From a checkpoint of a small CTC audio transcriber: 15625 training examples.
Rows from block 3, named by matrix and row number. Each number is 128 + 32 x the weight over its row's rms, rounded and kept within 0 to 255. All counts start at 0. Numbers have three digits each. After the name is the row's rms in percent of the matrix's.
# weight_ih_l0: LSTM input weights (gates i, f, g, o stacked) (model.rnn.0.rnn.weight_ih_l0, 512x288), inputs 0-287
weight_ih_l0.357 084:130105099155117150111154145133072160140147109110121116155104191148136141093165167090139165072150141134138166151147090141185127107148142143143139158144080136121177096166145067072113154079097135105125107142111120115168144070174101139146041120130172087113147144130148160159188153140122183116095106112130133070108118091141117108100130073121168110081130135156087080139105102042128095098131083085126106089127176119099110142153132100122182140139199138099127109119113170205126142180127111039083078133155078087104095132177083071086117148137131153151162131142105164133167096105155156161135080124111206132073123120127134123097101152121145187064156101131158090055113115156133153154162086153090153151087114130202180166195175163105144136101162133097156083167100124108087093164119161110105168105138122201082167197127120135179092128152086106114093122135159091112076134141138116145
weight_ih_l0.358 091:151147172187165116157117167146157107090182116114159052151106108101170115159160163120166165115096114077150185126099154101134148105130133115133121117155117155203175142134136129144168103121186104178107113107131153123108155144078162150130115109090119109097064205166165135136180168152121160122085162098131115133106111098173097168111164107142125168112119114181144114110142128189152088130152075110117123084136090152074124112144147071144136094175137107095090093090105096095126155114091111196100129124185132094133130064095102183126126080091186105133102137140064173157154122095083165109152122153093104086164163148080122108057142091057146141086176132098065175076147142115156144146068144082120142125144150140102075114138105127109159075150084111163158159137134087155163166138181099163098131090130081137084169167127181135118193090134184168111099135158153103181198116112178143143
weight_ih_l0.359 091:108121112136063135115087143138137090101126185176172134154136083167153120181136164168138220162102148106146108149170105098135175170152196079088171144057134172100091145164137104201104097102115130094186128102176099142146131098116150078107107112112135182122128093113100092119074113152107105166130184168138109118092102143122095045117118165147079155107079139174163158107118121109123125094115172174159130089165089126093074114137144111131134181096149128116137096110137113119116154154048095137129167138157113119088160117123132080134128098146154082145064138149150085180084109105067116123080139070081167091168139078075105076163154136165126129116195118171148189114099202076107157126162143189151112151127147137096082077156148128114079106174146133154145163142110138136119094127092170127122165086120092173128095078168181084129135154136134171127160176135133088140179159103114160133
weight_ih_l0.360 096:096140126078158141153122147109100111085121128129145112155145128144173109183069152145127091117083124133102088102129173149130073153115077072151099132112120109150117120118112118136143163136111116182131108092153137177163101152157126071182158136169100149202055140105200153114162139171099097093147098106157108126123171110112141183121091159088147184120097127095150086087090149121154159118100149180188156100098140165084157139149091090140089160147135091148208186118098112141135132183150142086128122115099099096198149132125113152153097136094164079088169083100169150159145097167152144152125142141104154123134133161127079132123073102126190178161193115136143094151118142112134080166062150167116167124117128156179193118105167087078151086088128080061067120164134153055178122147109174073109151142083083122151097167128077140101100143144111157118158160094108150078134201142112076185
weight_ih_l0.361 093:087125140080122078157127144101121118159106146167137189079157163127150110141067136124150164106100094154170140159157162085136174118173152094107124119109092179147177078096156154074098130154105195184106159163093106109141093155166111156201152151079138154176080170071150169141096177102138121101102139149119150159180101145118123125071190167154103109146116105149170078133194116182131149074167120103135137160066107084160126040132089091164090141140150119081156141103096126160077141116113076110190170158117099172148101086120131093134158151130108160162096080103149162123100101135108140166129093151157126164102168067119177156120074147085145123102175110076098154124112121146157102150129143152132192131145135146129158093171156160122142136179117092190065171165073166126187136128163117120118137140149101136139149088118182151136085168076148093130166078170107120098153117083193145126
weight_ih_l0.362 091:085121178168080103134102138124142174121137167170092151132154190159177080103125126094086092196111095174131148096061108157113108100130109130113155085140114067157116151125086137130157117160144115147118093104099108071139135149074089068132117120109142083110149158131174171119186137128155122149140117202117113116129182138083166054105119128187218116168130075086131113126149064164134076097129137114084076146102113083086181149151093139094190140157150144077085114091117087093172111105133102145106163149171169110127155109144147146176149130115066121085146146165113173169083136115143163150126137126168186132155152148059156198181138123112115109162138177136088098109143138069113141122157191132163121098162082148142098130095148138101134143121181099162078153102118201130178115152107136124169132135137098183140097180143150082124085102163094167086151188172167091089120160119131124139
weight_ih_l0.363 088:145142108138144070149125104159083159162110093103104180120157162132140066130103107152137128130120138163164122176153163144148107091093166107095094157104150130178177160150088125165170148161076162159105155132105146119170067177104090100107116100137137053116144117138123138190115139160104140171130106090142106121113166143092152094166078116143160166109116086173123078105121169161086145096066140158186109111084122124091178113121089150108157155111137174124110162085103089171129189174136116128163106150171087054117104087073133172130163137076087097200135123091171121148099103088085100167142084103091182097177136188071134089142103097137185097089170181132090100177068115118104121072132100114130125103118099150097073098087177228119135157129156090116166162143069098141120127134147169110142139141166109130076093125143095139150079154108129093139093138050092102144148122118087164120
weight_ih_l0.364 093:152107131098144111096110184168169126138121116108173163112129135076125132165101122142180109105074205152095092140159147110177160120144137122125085108157048115068173147145160108156137161186153186118146107107089158097152122093115137146089144107129087120127112129121064113114176152159098176140134167146149097169145044140150112159171086124097150163068120092125175128130149136146142134067119099116195107088158164170164147069097120159178108124136132075039141082147105095072139174140173084083116106082113056129148150146107096162128082156141104133147173100107149144167083168149162180124112124084111070135111116166086136085089159155186145127103113191171109137143112125105122178121135133116177102139086150147136121112176131153120141153139137180130059150168187183145122134121140125082074100180174099139085122171155097188091187116098101157105117078075097115129141088106121158140
weight_ih_l0.365 092:123196152120077147182094095043172096080138090148108123130118160186134140136089151085164119148152156094100163156131174065097150124084117179113133115133122128069103129124155172146134149167084159121138052117132100141127181133125131162089069158134127120086103096101093149118179076133104158140161110114176144134055107134132115101148125130085153129136106087182146092129120112094179112104176147159107107138075134109088137118142090146184167143121089111166145093161177141107120163133161085074158122157109116116109151086166108058110136119093098088135094103150120186126110131135155119081103111117122175141053107175134113144135083149098177086170105130127088136129138180175157066069169149137119141184105110150089152108104121117128182149152158126081108197177192107182095101086089152158151088077143182095163102125115162143081128113117102084132167189185167113159127174111173116069
weight_ih_l0.366 095:168135109101152142120176075174148080169116163094084080169146142078170153154106170189111109126080109166076167141065165151162157126178152092087106117162134187194112128104100110126103147092075084125156090093087080162121088149111057118133201096107064119160119125112101086152107099125114126122093162101076094094126180099094151162172133114125116093106113181150088110161127171101127107117098119095096111184116167137170190103169071103175087090176085116144119181083097102109145095098160137096140120148184109101113135116089115153066160100087129136080146112123108098149105146094099119171130156093134088120118127155099127055101069092120078155181075102100115152168114145112136187138141156133153076136150069116193081108104110137160138142151138135179108151152171106144115151087178142188104090097083146122106095143146143167135101156164122158148103087171111135144154135128119154185
weight_ih_l0.367 095:137177102095101122177121112130108140095092137134209153120094070196154099162114121145118127108085076141156081141082169113140108163099156149060136125165139141146150131078129124121063165129136103107093089181088158124101095132115162139095090170100094084137161124124169190083085137123132150073107087114070164131133139125096070143163183169102129142133190170128141121124122109124139154190120098154096135190100167149136121155179100119158159185134184137090110100098081163084121139199085163142130072173179142160092129157126154094097112081086146139105083104113076130181149175095128136159124149135188173094164122109196080106150155123092120164107180135091137115149142159162154118136105123084104091139100107137158127133090101190172128163134128124118121122177137118122090117075095102150146116153123168085076095176163055183078122089150128106111078164148140167133148120137080141034
weight_ih_l0.368 092:123153139135092162138129146109116083098163114151087110107167159167130163127122183114083150124159150179169217171140125097087185119088146142149084175109111168099141159156159155125161174166134114178175069153107105091072075126165175101106135093143111105106115087157107166086103178123140115102161174164154137124137110170150082156141133079094110074177121117096096090111085159137168171180140188154183097158068157095177112145153115133080168120184106052143129111157082126150123073110063104169127133151137131104149126082123118135126067078149065116154106098124103106091161116092132161141094115165157120114140170112118070179111107122065075151095087121125068112096129091098095153142181130115118086133110136098163149066104130095125158079135149141165128134123146131216118122143107108157064132139162105088157102139131143147107182076121194105086102186150169118170153146152114095102
weight_ih_l0.369 097:074111184090085168075203128076133115141133129179137116089145152126126175128166159121076122119070113092104133175120128105169117149130180100074161126124139161174146117150134173135111144182128081135134120150132119181172121171137155092134083149122118156153105128120172148163059169130186138106124158101144105186136150080196199135189094082149173114113120130136171091109116092107136140151151142134163101097128120149114119137087093184128162199098130187200185134068079108144128143162147152158179148082113070170115085114172138085110090120132118133121152186166129153139165125091129182125141128122157105198115110158131124140149159139080190113127148101102112189087161130096140084118146176120148178101100153103112092089157075178133077122140133113154139143088083173149124054137101137122158116128116097110157154190111099149080176108155105201146170103136154196129183131117132179143
weight_ih_l0.370 098:081088163121123123138133145106090190151109166156085145165082083179163167144121138184085147116097160131167123129127116074112120108156094125058098087102162133075190151125106148066154122136155125122107114166157109180165093167170175110133116111126182137156080109136139089109107123090139169123117095139068121140125153146155085076103181116140125084099070102165125096104139100090118148104131084112164107159081145130148113135147146102140121098117124083123090141113129094144134076193104125138109120144116112173165189144152130056147115109153144198074170121098115190092115093139099164134101173110165161116084139103101137143091144188148149092130103092153099084107089161129091182153132094095143159151192162153167140083190100092188097187183089179164159131133154126162079084094168047075100141118071163101166123163170165113158108184079118111185113141115096105137135081089108139103
weight_ih_l0.371 085:131081114077112118097116135133115162161081081142171160087105187111162198176132087160137125162083141152086094102122116159161165204127178107125117155087133131084054151135115141152117170114122167115117149100082095135112093106169058147185183172098132113174192202125154105139110120112110201144124118069082139099156088098134088081118116110134147156121114189158161135122049071105121121101172182125129111089133156104151124167151171127133087129070148143148086163133125112116148111195171125072120143114155118119145122102173164082132191109123170138121108182192180104163111118100141118143151147164061096093150118148089120142174073078128164157143102087144173139063112104122082125134140110154124090065105086110078114100102158097156173113094176164166136113143124124174164110162164115108113117169111132102172170117120106092151151141096116087124145199133075128152141118158176161116
weight_ih_l0.372 093:137143147155099105125072143159115165128152128160171157110178108134119131110163107148087074125129138089167169128199093188092160081179114140141170104079075094123168173113186136062136102144100115113078174162157119156151103150150133118160163071189141180126100150049164143075130168095088176124094121130153097114121149117193109192143147079106146147155172109137165090105115105168127098125145177186142143091095122144139131194175139174100159108114123094120111116147117155159108143163111117059162156123142094100101145125078099159122089169087179160173156119181088067132076164132148138080094154100153113160161125140083080120128180107123113133081172070130118090115067157183076172090169070121092133110152154142110116121130113056057200127119134099107095125133107145127141109153138151135124124141119154108078120156106103065129140136158103082162123149183135093104079099112106079107
weight_ih_l0.373 087:147172158138126150166086139144119159152086138123153163127174150144145114096110178075147135129091134161086102137163105109081099133122059088116183194105175133128122102173164060097158097091090091104060157149162147134066115096149183092157119163132181116144066120109167111098083152121165124102160172122130157102151091165162136154202130118156174111148134102099088106190131151122071084114132156166177076158121168111085115163084131134125119154127148147176159137121143157089114134117142125180188092141100084107100129081191088115135096064143105107138151110143143135122144070092133136113096167127178088134144131184100140121139099145109106140048173073057153120097145104082150146095104165089157127177093102160125129130112123203102096062097127088146159121146162129158132160155112121084076095136114155169134112092151128104181129171067120128144156063075108132124195179071160128133
weight_ih_l0.374 097:150079081167172121117099179144131087143174120111106108115184106088148125079115135070167096173185086125141111133123121091175125167179163090094106153107146152181102132129151109119094074160120104134135097146091098176098119119147194141123107086147143169156167123155088101147103099186133127158117081134164081078109086124107176167073166143145065110102111180184146166137177166144112135081140149127155119123087130168073097116155065105121133130156130132168157140120175181127078133179103159092087093175118160188138132130151069122167157147148080163107130103118084113143144150115165138103137163157133069145177095169146067141115102094067143093135082121160081162086131119132143125103142130148137147137127145111108158138115108169085096159100084162132120117145089095116167182113076166123165109183052164144150161083155119110062097159104152095150089062072145111028112119142136178105
weight_ih_l0.375 093:087100164148102124167158156170135154162120161112161151110204082132121118137158180124150130099191127141116165113081105083146104175149122058146206046118098119138154112180107075096107134088149132174190170145104129156170123170132114148101104175170083088165148106148190074138105085187098061097119169136097149147153116089138177102138143158111079153164171131123102159145168114130176143107084108115119107153080090130037067128106141106102124084112128106167179097163154172141178189136101098113147113122080169130143170146088131180143097106102115076091080141138143134146150103095155082119126138138156166108125093113133106113055097151107108088111135128160162111154142115105095138109093050086114163109114099094133166145163073103121135162102150188066100171129133109089100077152094134177127132104102140134113167171176096115177201119147079111157135131131096142077141168135113137135
weight_ih_l0.376 090:150131138162161086130120113092147160121155133148124125180148173165133092150165093103091148075167140145055138092052181152165096135113130122075188119104174123077138094167147061074096149124124105132154126183061115136107139147144160138076135181090176157118154155168119194091099103114115074140138068094061172093153158129161155140109131156174166147060103156118116118127190100119154143145080137147173137133101140175122119145043145084094119191084093145111165102064157143079117086105129153152126147090120089156102146156176133106064123081189158089102127156133121121185101098101095125156089095127164139139118093063157144134135114159149080168098130097111109172138089150141119145114121104169136131163118160165168111183159136092156141146121104178113100146123081117107090178173121147086156125099158089152103155109165153155116118186076162083113134086103136134069084098093091104179
weight_ih_l0.377 092:150127172097083120162116098099141112150145070168080109165178164150151192088138139141068113135137174152188078074182106129110127121106142083082145170181150163156192110142156151131169120133142146133152099166118130087077169156103137079122178150106147102122127119102159121121153171100148135068114139096143107145139206082159120142128118082202154088102151094060107119080096200158157068144103132113193122150164150076099094106114112150097144129190096174101076176138091158097164132123081138176145095078079145131103144085088136152106174152119138145165095161082105144118138107183122111136070175168119086123068111128153132132134178151171154086174164138137094132167082186144102118167143173112145141085134115102094129081168119141178098145166165114170142164161079169178135117191157113149145132119146119145139157130161089143167158160177143172109127121162156122092177094141088156091
weight_ih_l0.378 099:151064128163133075186148184165116113170128213148151141094150094130053092134145142135160168139129184161136110122165121138079138096189149090151189157144172141152123144081131179152088156166125126085097138073153102124117089151167084108103081146170119140100159169162142093107175185108157149098166164095102106123161083151103166111097153120160123119162061143153169122132101118133111098103160150127136141095178160152144108098099132119203117110139138157065145157122124092155150163161127078084156096122081103136080179082103185145064168087174152162085104137184123193149150158125110081101071161149136100188140129172177121145080115147156138148178134150121175165105132167095111079086108135105151070098148107115148167169136119125092086168138154081076160176132112104156099171158167135152124119138103171168148069088123105125125109143147074064120126127107101089154153176157099117107
weight_ih_l0.379 090:126143127096066163158171136169106147114169190124150129160087133187072104090122140171156171140155147158113144160145109149097140088164106127104097186146145136123144100078077114095177168183124137110195110152106120115141144071133116126145085189158114102121152120136082145088082166095109107175134153077150160083143124177163103173125143085162186127081078158146122129138079166125146090154141094160093124118114138076169154145116142132103147159112094077138085115147090113178073104111120125117105160204066072104137135068132071165108098204104178120074099190099087099126107118148116110091132170121107147134126112163137168170145147147165152159146084174181181109143081146116098142138130170143101147165180193095115161178142119145084099161153138137138155146168147090119137155077088099139096091160090079136079080107060130093105171146087121132136073170192169130101148124102176128127
weight_ih_l0.380 095:088073106156160114182073147135158095140163076153104134150079130159110103156140151100147140090141156145166126137110079107170111127112132115142149187159116124151141096083117147101129084165055184116154099150180168130096149095148147138085099139108178087195149089136072161159113110103136175150094172107121046138194129127129120045112091144117144136130085093133113168120133093171139146160163136101148118184064180128104151120185104076140113092165135085159130130121149110105121137164111161107117143115106177198080149121169157102152134186112131116175151147097132153110123171076132076143064149130166093183145172172112175064145119128146115173104123126101137124108106163126082143117116140059165141127053138154165080153136139148155173128089197134112183142111193097113089165186060159083143164103153181120126101139127100145132146130175090089114099080108147098111186136098089090106
weight_ih_l0.381 088:073164136110155134120121119150079096106120117105159078132153137148147129139093175136113119070152172171098153145087117099096161131149155156077093102141077049157136065090088174111166185198182102123153095130135076124175143116134161181146118105188086108129173072096108168162118202098071150114131154146145125142127154162141128105141159106131057119110137092085119148186145103096174122107128136102124075110080099171132111095107152114106113142186077175126143120146118087035107185154134077116106153134154152118133120094095092164147128202129170129124082101128170104119117108173162133104122091091124148151127155082119180085128126112069125185106162177129096063145107051167107136068163108144119119102144110085115173106139138177107068134110108123158110129129125149088094145140158134118110209124090086108081119130123080095148172170106115127218100132160115123156088160121106174145
weight_ih_l0.382 093:078146102147162182159155130132108110102106121124103147127177131180104107106108081131143121106210139187118158162137178110158101125092099177158113116156148116086127115122161122124141079156117125123114184106136115121096117079180145092149087092092167142111101136107162074171065167134148181107062078097164149131088141164155138130118117120123145134150185097186211132126167061138165083165139107097139138150153060134134104106113155123132154142101166176104092180088086113102116139103095139124137090146102157081103175132168113052139157142186180173188168173127124098132169109172165126174218146139155193091120176160172125132077097155114126170087089095097131144148124064080089094093151100071149163120091181105064172157176096072133096167149127165106134133106137125090147140125104137105106187100097124115111099157085080111114130097131131134120160146140188084161105120148141117105
weight_ih_l0.383 095:142120147134155144169084184167081123098123107108107116097116122079105106172120158111067101135180174138192112129176130114111121108188159113083155149156169119086105154139137123121124161126135135093165106106158090076134140097158161072088121186158189097135161164132170073152078137166108151103137136074184090120113115187146170122153104165192091116076093152151144090102112136107138111135109155089133163159153125091178085146114103136152151134097104126170107160075124105129133121093112107139151091130149082192162093171094117085141139103087154131063126192147156149185106107106106082168137105162101106168191125166135104170196144138084135169108161040085126150134127112100147091199109090064118171098125175127083158099111178075170109071159128147094140082120137168149134127158112104087087080131117114147162165090187121065142124173100108167117117086174156121170105098126150179096
weight_ih_l0.384 104:099143099136160138113093144102183122097159067131121148194136114157074167115163111120106169147172167170102097112090144173141163196156095140130108123109087169124135118114096135093127107176105178163115142156139103134112160098156121113165155077120095098130147125158114174171153078177110077177143111111109137086089181116101154090147074146179142102168158160087186153116160182098128164148169150088140093104082094112067117078146112115153093123091169146131082098085107134081165098105086124079189106138137118160069127152113163075127153150083141118081092157096133146100164175160077165171075101114123193162195183080107132154114134130125096166156135144152113142128114162189112123123126097168095147169146131115144065089099176063124094190138161145137134178154083115102116158150188106122105099086136105080157155124166124105125145160092093125084092213174108129170076153113146112161
weight_ih_l0.385 097:078100136117101115106101150131132164079101110110106074128156074114136086144093076135112164156155169123148102073079126159117125100085118160128098210146126142088122095096106179128142117101151135083132145155106092150134061141165167140128102111154183123166117125141074123130129113083089139144146133124175158163199124107147105068129118078088089168166126167115093115149155073168109189168139093136123157150113129086174106133158106182135145145194151182158107189061096094059161086178108132102151123141119131114078117109079166107181156110109107146176191104136071195117160123140128159084111085145105103126134171126179064066098174131111083132106083148103152179190116081111149143157111073118124155124158166097202145062135186132142128103163175148138091121147134109097137125151133169173144157132138098148150142140156091148162150198079120126099138104075069113117136110142116062101
weight_ih_l0.386 106:225153105177124143143147160148139131115103103171107179150141137076127083178139138107094083114168132051194113146099176155163142078152110154154096084154116100132139089119146116109090084134099135076124104094139156109152167094171135082172169118164175149099111106144130180133118062137177130114061126094100115137054076080148100118163142129125072126134178097095141090117093183107102161120087108100098212164157131104134085186137174181131146134128085154108132121109136144138136128118167171112129080100090114149111093117064089130101159089112149140087083111071099194132145154132129194094136105156047099122082168143166141107098169153119081103174095150097178163143128155152141143058140122078118105149164134078132129160108125133141096066083112069109130158142147089176138079128107157105107141103096175093155081141140136192117113101164114091108086107119070141135112139112122092107
weight_ih_l0.387 107:132141203102091103140170132131112099108119101124124125103134094119144117131133150132152152141156185130143148090170108152088113114061135109130097154223098199083118143166122130127107148176155103080147069079089141154076155135133091099131157091065109099129131168077082199162082132120168098163132149145080174088155174127093115060152162098124142091135114144164068132168123133179199141145216097126092183125136135127166141112113090136126121140186161096092149112147145096083109142122085130143148151110168152046123087167102125114082123121138129098116128134159108096139110125152168096167153136129127094096187138186135208162110168106127173147163100160119117176111077145056119156118116096107142082199052125082099132091114107090079085146099113163137116166175141157164158083163109135167043152101163151069136115125105120093153100068109129126113104149122084132127144148100105126142
weight_ih_l0.388 104:124121071115083118105171128094124152168109140091152149112184109130074141147100139075071120157144122129110084083158200105088108194147140144163112193152105098143170164151132137163079134079117100095095161180128094105070138121179166094096112070097099126150137125095156147083158103125148085125115092124179151115149121175103162153113098143073141142086108095116195119080157182082082128105142093098141158111103150195098177092122155143167100082133160182115157095105156077165088090163126126153061172126133158126136153140135113134165130104118135140130177157086118148102121105090146198127093134108175114144167146188115140146140169136125113114129154158124130159085181154112115089112121134152087146154138099170136075124077197120097129136125112145113057129191111189093138168104131106072074195129152058108132099173136129124190065195117162126122103131146174178082114147192122128139
weight_ih_l0.389 102:121144138149149088106152097167071131167120139167186119125146101133128146077146123146151147083159086083138127171182134150195086078154152130109137121087141177145154146134139112131075165128145081204124114144146153223137152079180139147125157074092141155112098139172141179106138102115116153151144132153143114143134097097134119164139074136138217083099119128148086148126167139127141118132131132154126148108158123104112159088059120082181163159177201153138107108071111125176168123093127168077068132164151141136137117124142119142121137162126123106210105199099139102135122078174144153167167130171162166152174107158139127192148114127095102194190155101163107086066151124127098135130119082084099102077178154158112172185126123185137130092105164180159152112110174138148090099045093099101113110170079112170165124102085117102136076172135108098097125101094088167092092121085133154146
weight_ih_l0.390 108:100157132079129119100160126170115149163139152113125162137105092161111156099136177161125175087115106165135096176139180128138121130101187156091139148097108174088125140121106137126119121162174180108144151117136079090061137089121170134111169157156168163116081116116115133160172117064154209129075135075144172127127144155075152159105129084132133151102169164167174109156150085168114162141201113117156065084162097157083107082119158109202164129094120084068158125143092097103123151089183126141132105110127168150113100138171170109127090109123144073169113161142102083152123122131163106134071169173125084108106179127076134098115154087147132135136103110168087170097070156149133096162130141172116193145138156121090200057141121078144141122122155064168153183167150108100164154131112154077145157117062143107189068089161162108098088145089166196150139123098094075144107152107161128110
weight_ih_l0.391 105:085156074169205136200147105073164124092158155130150111170126118169087082105192163120181102142136185125064104115104107134083117128164121145138156133116102133152158088060144095082207132079179086163152194156121168132135113088155155141166110078090111093166146061137131158119101101134142100158149115090119121106111119174108107150153125155150124118154188136076135172066149096136117108154045172130142141115148081160131113103172192100156174093114108159092150111080092122170132092138103129131147100121137099151093118172131126140134208158095121171170165198134154123170130100107169150184108145059105166110075147149156185122147156097091095067092178107122142133111168124181107084097114116119081152082099093137110090105160122078091141114143163146122121149148155146137121078160072179084135144080160136103103127106183141091134109166173144145163159147144154161143127164130112120095
weight_ih_l0.392 097:139150127147136082092073196087152121123146136079126136073118128205158076165106140142171099156123148121103172069138097145125172058131105121138141141055107118207137093121164146113131127178148081126076107095118105126119128153091170084109161102121110152130091068139150130128117179112090166150139129118102141133128154120140089124102084202096103116168160132142107085214172126159133129116099104188154125076173134120114151139109124140066113135103087181173089064168115126100083124103084113155128188118084132156118105097102157190128169081099134150123168113102106178087110119167121161098191170140094112134104142168147094111145125155083086122141120150143177167107170158130130156157164161173137170181160134125057141175049097098121135106128123081153131140175108182184154180112138128156112098100109093166108140146112175151112080097168146102079097172155163187080160122093079108152
weight_ih_l0.393 104:093111131108074173179085122062112087053143178159126080128162173134107129155138105097153161157068173195152129075129135129104107088157144088159165134107123100105149118173145070132134137095124158167100176127107143140155127134106129113091152102108117124167127165160200179085111093167135124171150102137108124135157136111125122128154140124152134086157088082156158117079120163132159178094178150125129103072121114145069189184105147155103108116099138161176054130098184162163160099167178170156139114113103138095186124167134194128082140113092092148093097190083115111112135101183081101114128122102086077087125133154156136100128156146092144086125111140118138103081120175099133205108126100139076195090110151076140098107141093135107141133112153106169114164113087153172155121182197154152062109145158138105137111129148180103178192143121179065119106155166077178158125093084107130154
weight_ih_l0.394 095:127109146128140164121126109172172161127142109174175169157150084151157106096156087130114144099067147151120099140145107179137091121132177126131128118130105166142137158132091142109177127187161111148159196146105173102150103078123105097077175143078062093090155150155092154185198117118130116108190164116088119100176166113153137128099126144177140161130103137094085156143121153142118081151104065102145107136138092087124079111157206125096122147157102183187158165125149145097138136140166193085134145104117166183162085139108133112103091108090137169165099145105162056173137123117173175131143127050109124122107132123124113185213156108089108201127062085106101110092149098056134132105135156126111175110167189126074113096098172119162162070102087142086106128083166166101168052167150163162133103130117074115118134128129100159113121093122111096153110154115185147140099138156155192108
weight_ih_l0.395 099:137109088193147152106154185105190107154135124065159137113152148175168101107102183145131067107121101120174141161122084161114130132128098176131213178089145109144080101151139109061114142137092152155187111092144152150144138188128143103129184112132135155149105126096159107151061083107106066119120113141121109118142138178084118076132070155114139140080105189106146187138103097135130131119135133108072141185091094133119141121117069177185068130102140095128081160164133067118107106125153149123117172178144090187135154099105099153113124102137076102192124078113163098148175181140090058082069126185130110049160102129122134103157100102155158080145071158092189163148152078095109120147140137093149101114089150125070121155121154159150107160129125154131137133189118113151097091079140099106077129169148188142143112155122082080166170176157182143125126100133139150112081146149110154128
weight_ih_l0.396 103:179134074143168123133159105090117156162085153153154127158114161104083064145153155164081153159107114129097093173102145156123156180111162126088164132145151139104111100164134139108084174090107168156119110161090134105114110116105067104078114127151096162165143122157128146170085097127071162115101143132106109132125165153144088096134121086121130158110155123071141102165102111118116070141137069142142128144123165101135148146134168065171162139136199197111081095171145152147080163138125114089161130145154093105186105057086127117147153106089140159142161151117134127138157167106088178087121145063149064093140135149074107102094189128136137153126151085170102039170144134144098129173098159150124082123078172114112093152106147124105164170150190092116112157133086216109179105128125133148183075064171146162168187201125161142149125165096188161161103175102140120098119104094091057146
weight_ih_l0.397 106:173115089128161079096077130136123074163177157161135103148128130145122070127165101155099133148172098154140171132169115098152142167151124153157144164165112112138157092175087171123148135112090061110193126050113067053091139076127145093137146124151184147139133102157133122108151186096075167130147072100076108147114111086135157111133142125137123076088102080151122147130114124134139125144142140173105123108152188135150159174158160149192092156064130093145146174159136166121084161181152146131038190104182076074137093090150159108120168143169176149122123133137127146138136116156083144094172155115057150070103135156148110135059118130090128169124137088115156095126109103117165083121157071176085104135123158147116110148146092129160093072129119178084094134126126143114178181180073095202080126119096093139142121138162115104153137141077096153143181130105093147145138083136068073090
weight_ih_l0.398 098:188105174101106169133099083052077140117091135136094184178120111144155115099171159130149099129187075090115119158111113095175108163136133097089168103153191119063157089074177095102100149094106090131149128114117071191131101149106086136104118186082110168115121090177076197094081085165147159152160187136143160072101114143148101113127136099122074151165110111075172169177071179103119098092198127148153145184163108106108050086160133144136169108145142146170093117085071094172102171144158139096151111141103137089115086049128126103107108133171102118149124150149168114103119103125119132171114156103119175138156167148180153154101153163109156167093134149078176107115121156095135128153110154089088121088104152163116128164092123152106146088168099079061116123118106142074158181164073143117133131147148167162141166076116140132164111169087145114154129128133123080105128121170126154136
weight_ih_l0.399 110:106114128130102098190089100116147182157111167121104150134136104088141192143085093088135140183080097164171106168162079122099118162094129150103111092137114154112144137153168157127074140143160088151131072075167155183126080083097098088145114124057127111142117121108169143126169126134119175156088130134149122173154175159157097144136128116128164157141114139107124134084157154095183147081158135176097161080152093129108070141140094197094161119106146144104075154104180087092108090131155151097142144105105134135093116175151156120171104095098094150149130164128089142122105114091062093161123163087144141150111159055115123097123162093127120194070154153207139138137136123145098107092125097120147190156155156065101172167120134084078073179056158107114107085151173149065095187127159098149123132145171197108103085157136165102130096154149060097090078137095162107115089098188158167112
weight_ih_l0.400 100:128077140153124086122158130176128168121144079104150199073127086103093080157118106120124194128166149160129161137139178085177173088102107123106167147077197127121166108181190133087123127157171110144122104089132176129137174187112115081177122155156107057114140112149124152144087160140109159089094184122088131111111063121121118137148104110129094148123090108164107095107083152174090137121122141081096160123160111153094100200107116090113131146124151137097196125168156106148175118140157105131116153126103138104148150144178151154179153121148176068094123159168133146093144135142137107095140122130124106068143149106090074071157080177163183064162102143052179168136124142080156141168155159088168122112119073148114110108162100144107118169128145092160181126111108097180098132158070167117072078082138189145146133134116176126095133148068144129098157141120181165105155085046137182128
weight_ih_l0.401 104:141113075131159133107157122139152075150168193093148098167071162130067138108088101159146141117143148110155107127121129115112093135128130150080128126097165117094165131116105182067137118152167082090137138107131139139191190141106146139111177141116154172145100104128097159193045106148184092160177162128136199155128155172125080052165112095116089148108143095099064171173119032064148143095141152145113136126103155175135106121095158152152133098147100127151155106102145135089104156149119118156144114068135115112181141142188102075100109066123160100152102096150090162109128138101134150114119169097092145094073149067081110116093084114092115104135066177105139135096153090129171126097141099147177167081056115101087163169149118118105096156162061126175145096143135122183160072075158159171127092158163148158124101121163154151146135150162158068161103129120156102156142190182143102116
weight_ih_l0.402 103:160123105162091109104118171092084107149151164155156178140106134134100094162088108108141141176115175147146151119198164088094163163155092116114146153206144103172122136146125136135161120162132117109088145128140134111165088073152108103147150149111163159142121131159110102125099213112140161131101153160179082099074183132137116141138163097148060085093111136125104160162145080158145172125143092110110086144066087146071161161097163075166149158132080073175121154167115081143141159058110111119095094123142128159172129086135122091128128138169141161118114129192189150086186147099171078099101069124117188117132107062122116173146154080139193108121108182167182086119112088087171126112135097131073156128148111095157146173109100128138118127137149115053117105142124161076077149097159100090153126160081154103108199134111156068148086168181150178179152166132087128126067089118110120094
weight_ih_l0.403 101:149108089100151143095102139080132125092122170142115095124158108162149116084097153133143184165102053130152134145096091093150139101106163124114095183170100078130139168100146134080099116145135119108126166109070138135089134096158153139106154145139161103047093134084074101090158124092093172187133119151088085078175102161109135167155149057096104101162128123175128097119150141113159069120115056079054109170112070070118149160152096069146158166104113085143123192082139090111106125129111083126135120148128166154148132096160118136157086133166154165075103131107109149051122072139090156154156118100144147096148083154134093153125202151162184092146105087181166135107105156135171117112108139121123119117134165177171093078133140111078161119088155122154120061138097123162160100086130115157142140074178103085118164112135180093157103079120091182147141143139075162180167103119125186200
weight_ih_l0.404 104:106078081116150117165094162156133111090088135087128121159112112123177075106125067152082138155070161151152191135101141145089154128153156164110165183141094170175112088127114164172229131133109105147089050116151174162136093121125141209138162145152162139086085151106167168148150114144182131096091169151157151082159071144129147098107078149119142108110088082068143148095158131169090093097114157166135113171105120193129173127174082173104146092149148094173114126158139137097149125120171101097093129185110173149100162107108102144136039085116135115092192083127074153159148154155175164086149122155154097138114130092096145091072110065166151102082127106111104164113118125147118198143156151128116139098134147135148150155144165101153102100122083142148132164115192110120083137138117079092130168117088206148094105116112116142158147108143158088106066075082135072107108129143085116115
weight_ih_l0.405 104:098145169127128123136130138108176093148092136161062111138082168146103180066118081154150175094105148058121139087111158162170123156164134134096163103116097129077103141185096151141146094079147186094164083181113142060163087087076122146181055096157114075119080085098107173159126082141111154153126140077081168194141156150103183141090136136153128144171089068114070142143167124105111073116124128162117124128098097102157116140093125133099116115147189079128121151056130141093131164152079066095116096148117105203166169112089158119122083124154180144154193168148125191129108123147118165106121120136163164106125116145156164108091080165116145148097146149174102123104130143075111181162107135102107153073184191130152092150085090135146147121124120188154094132096089127129159159124097109164138097146141110139087080111157106174183122090107180135088069137175112095135096111104104126133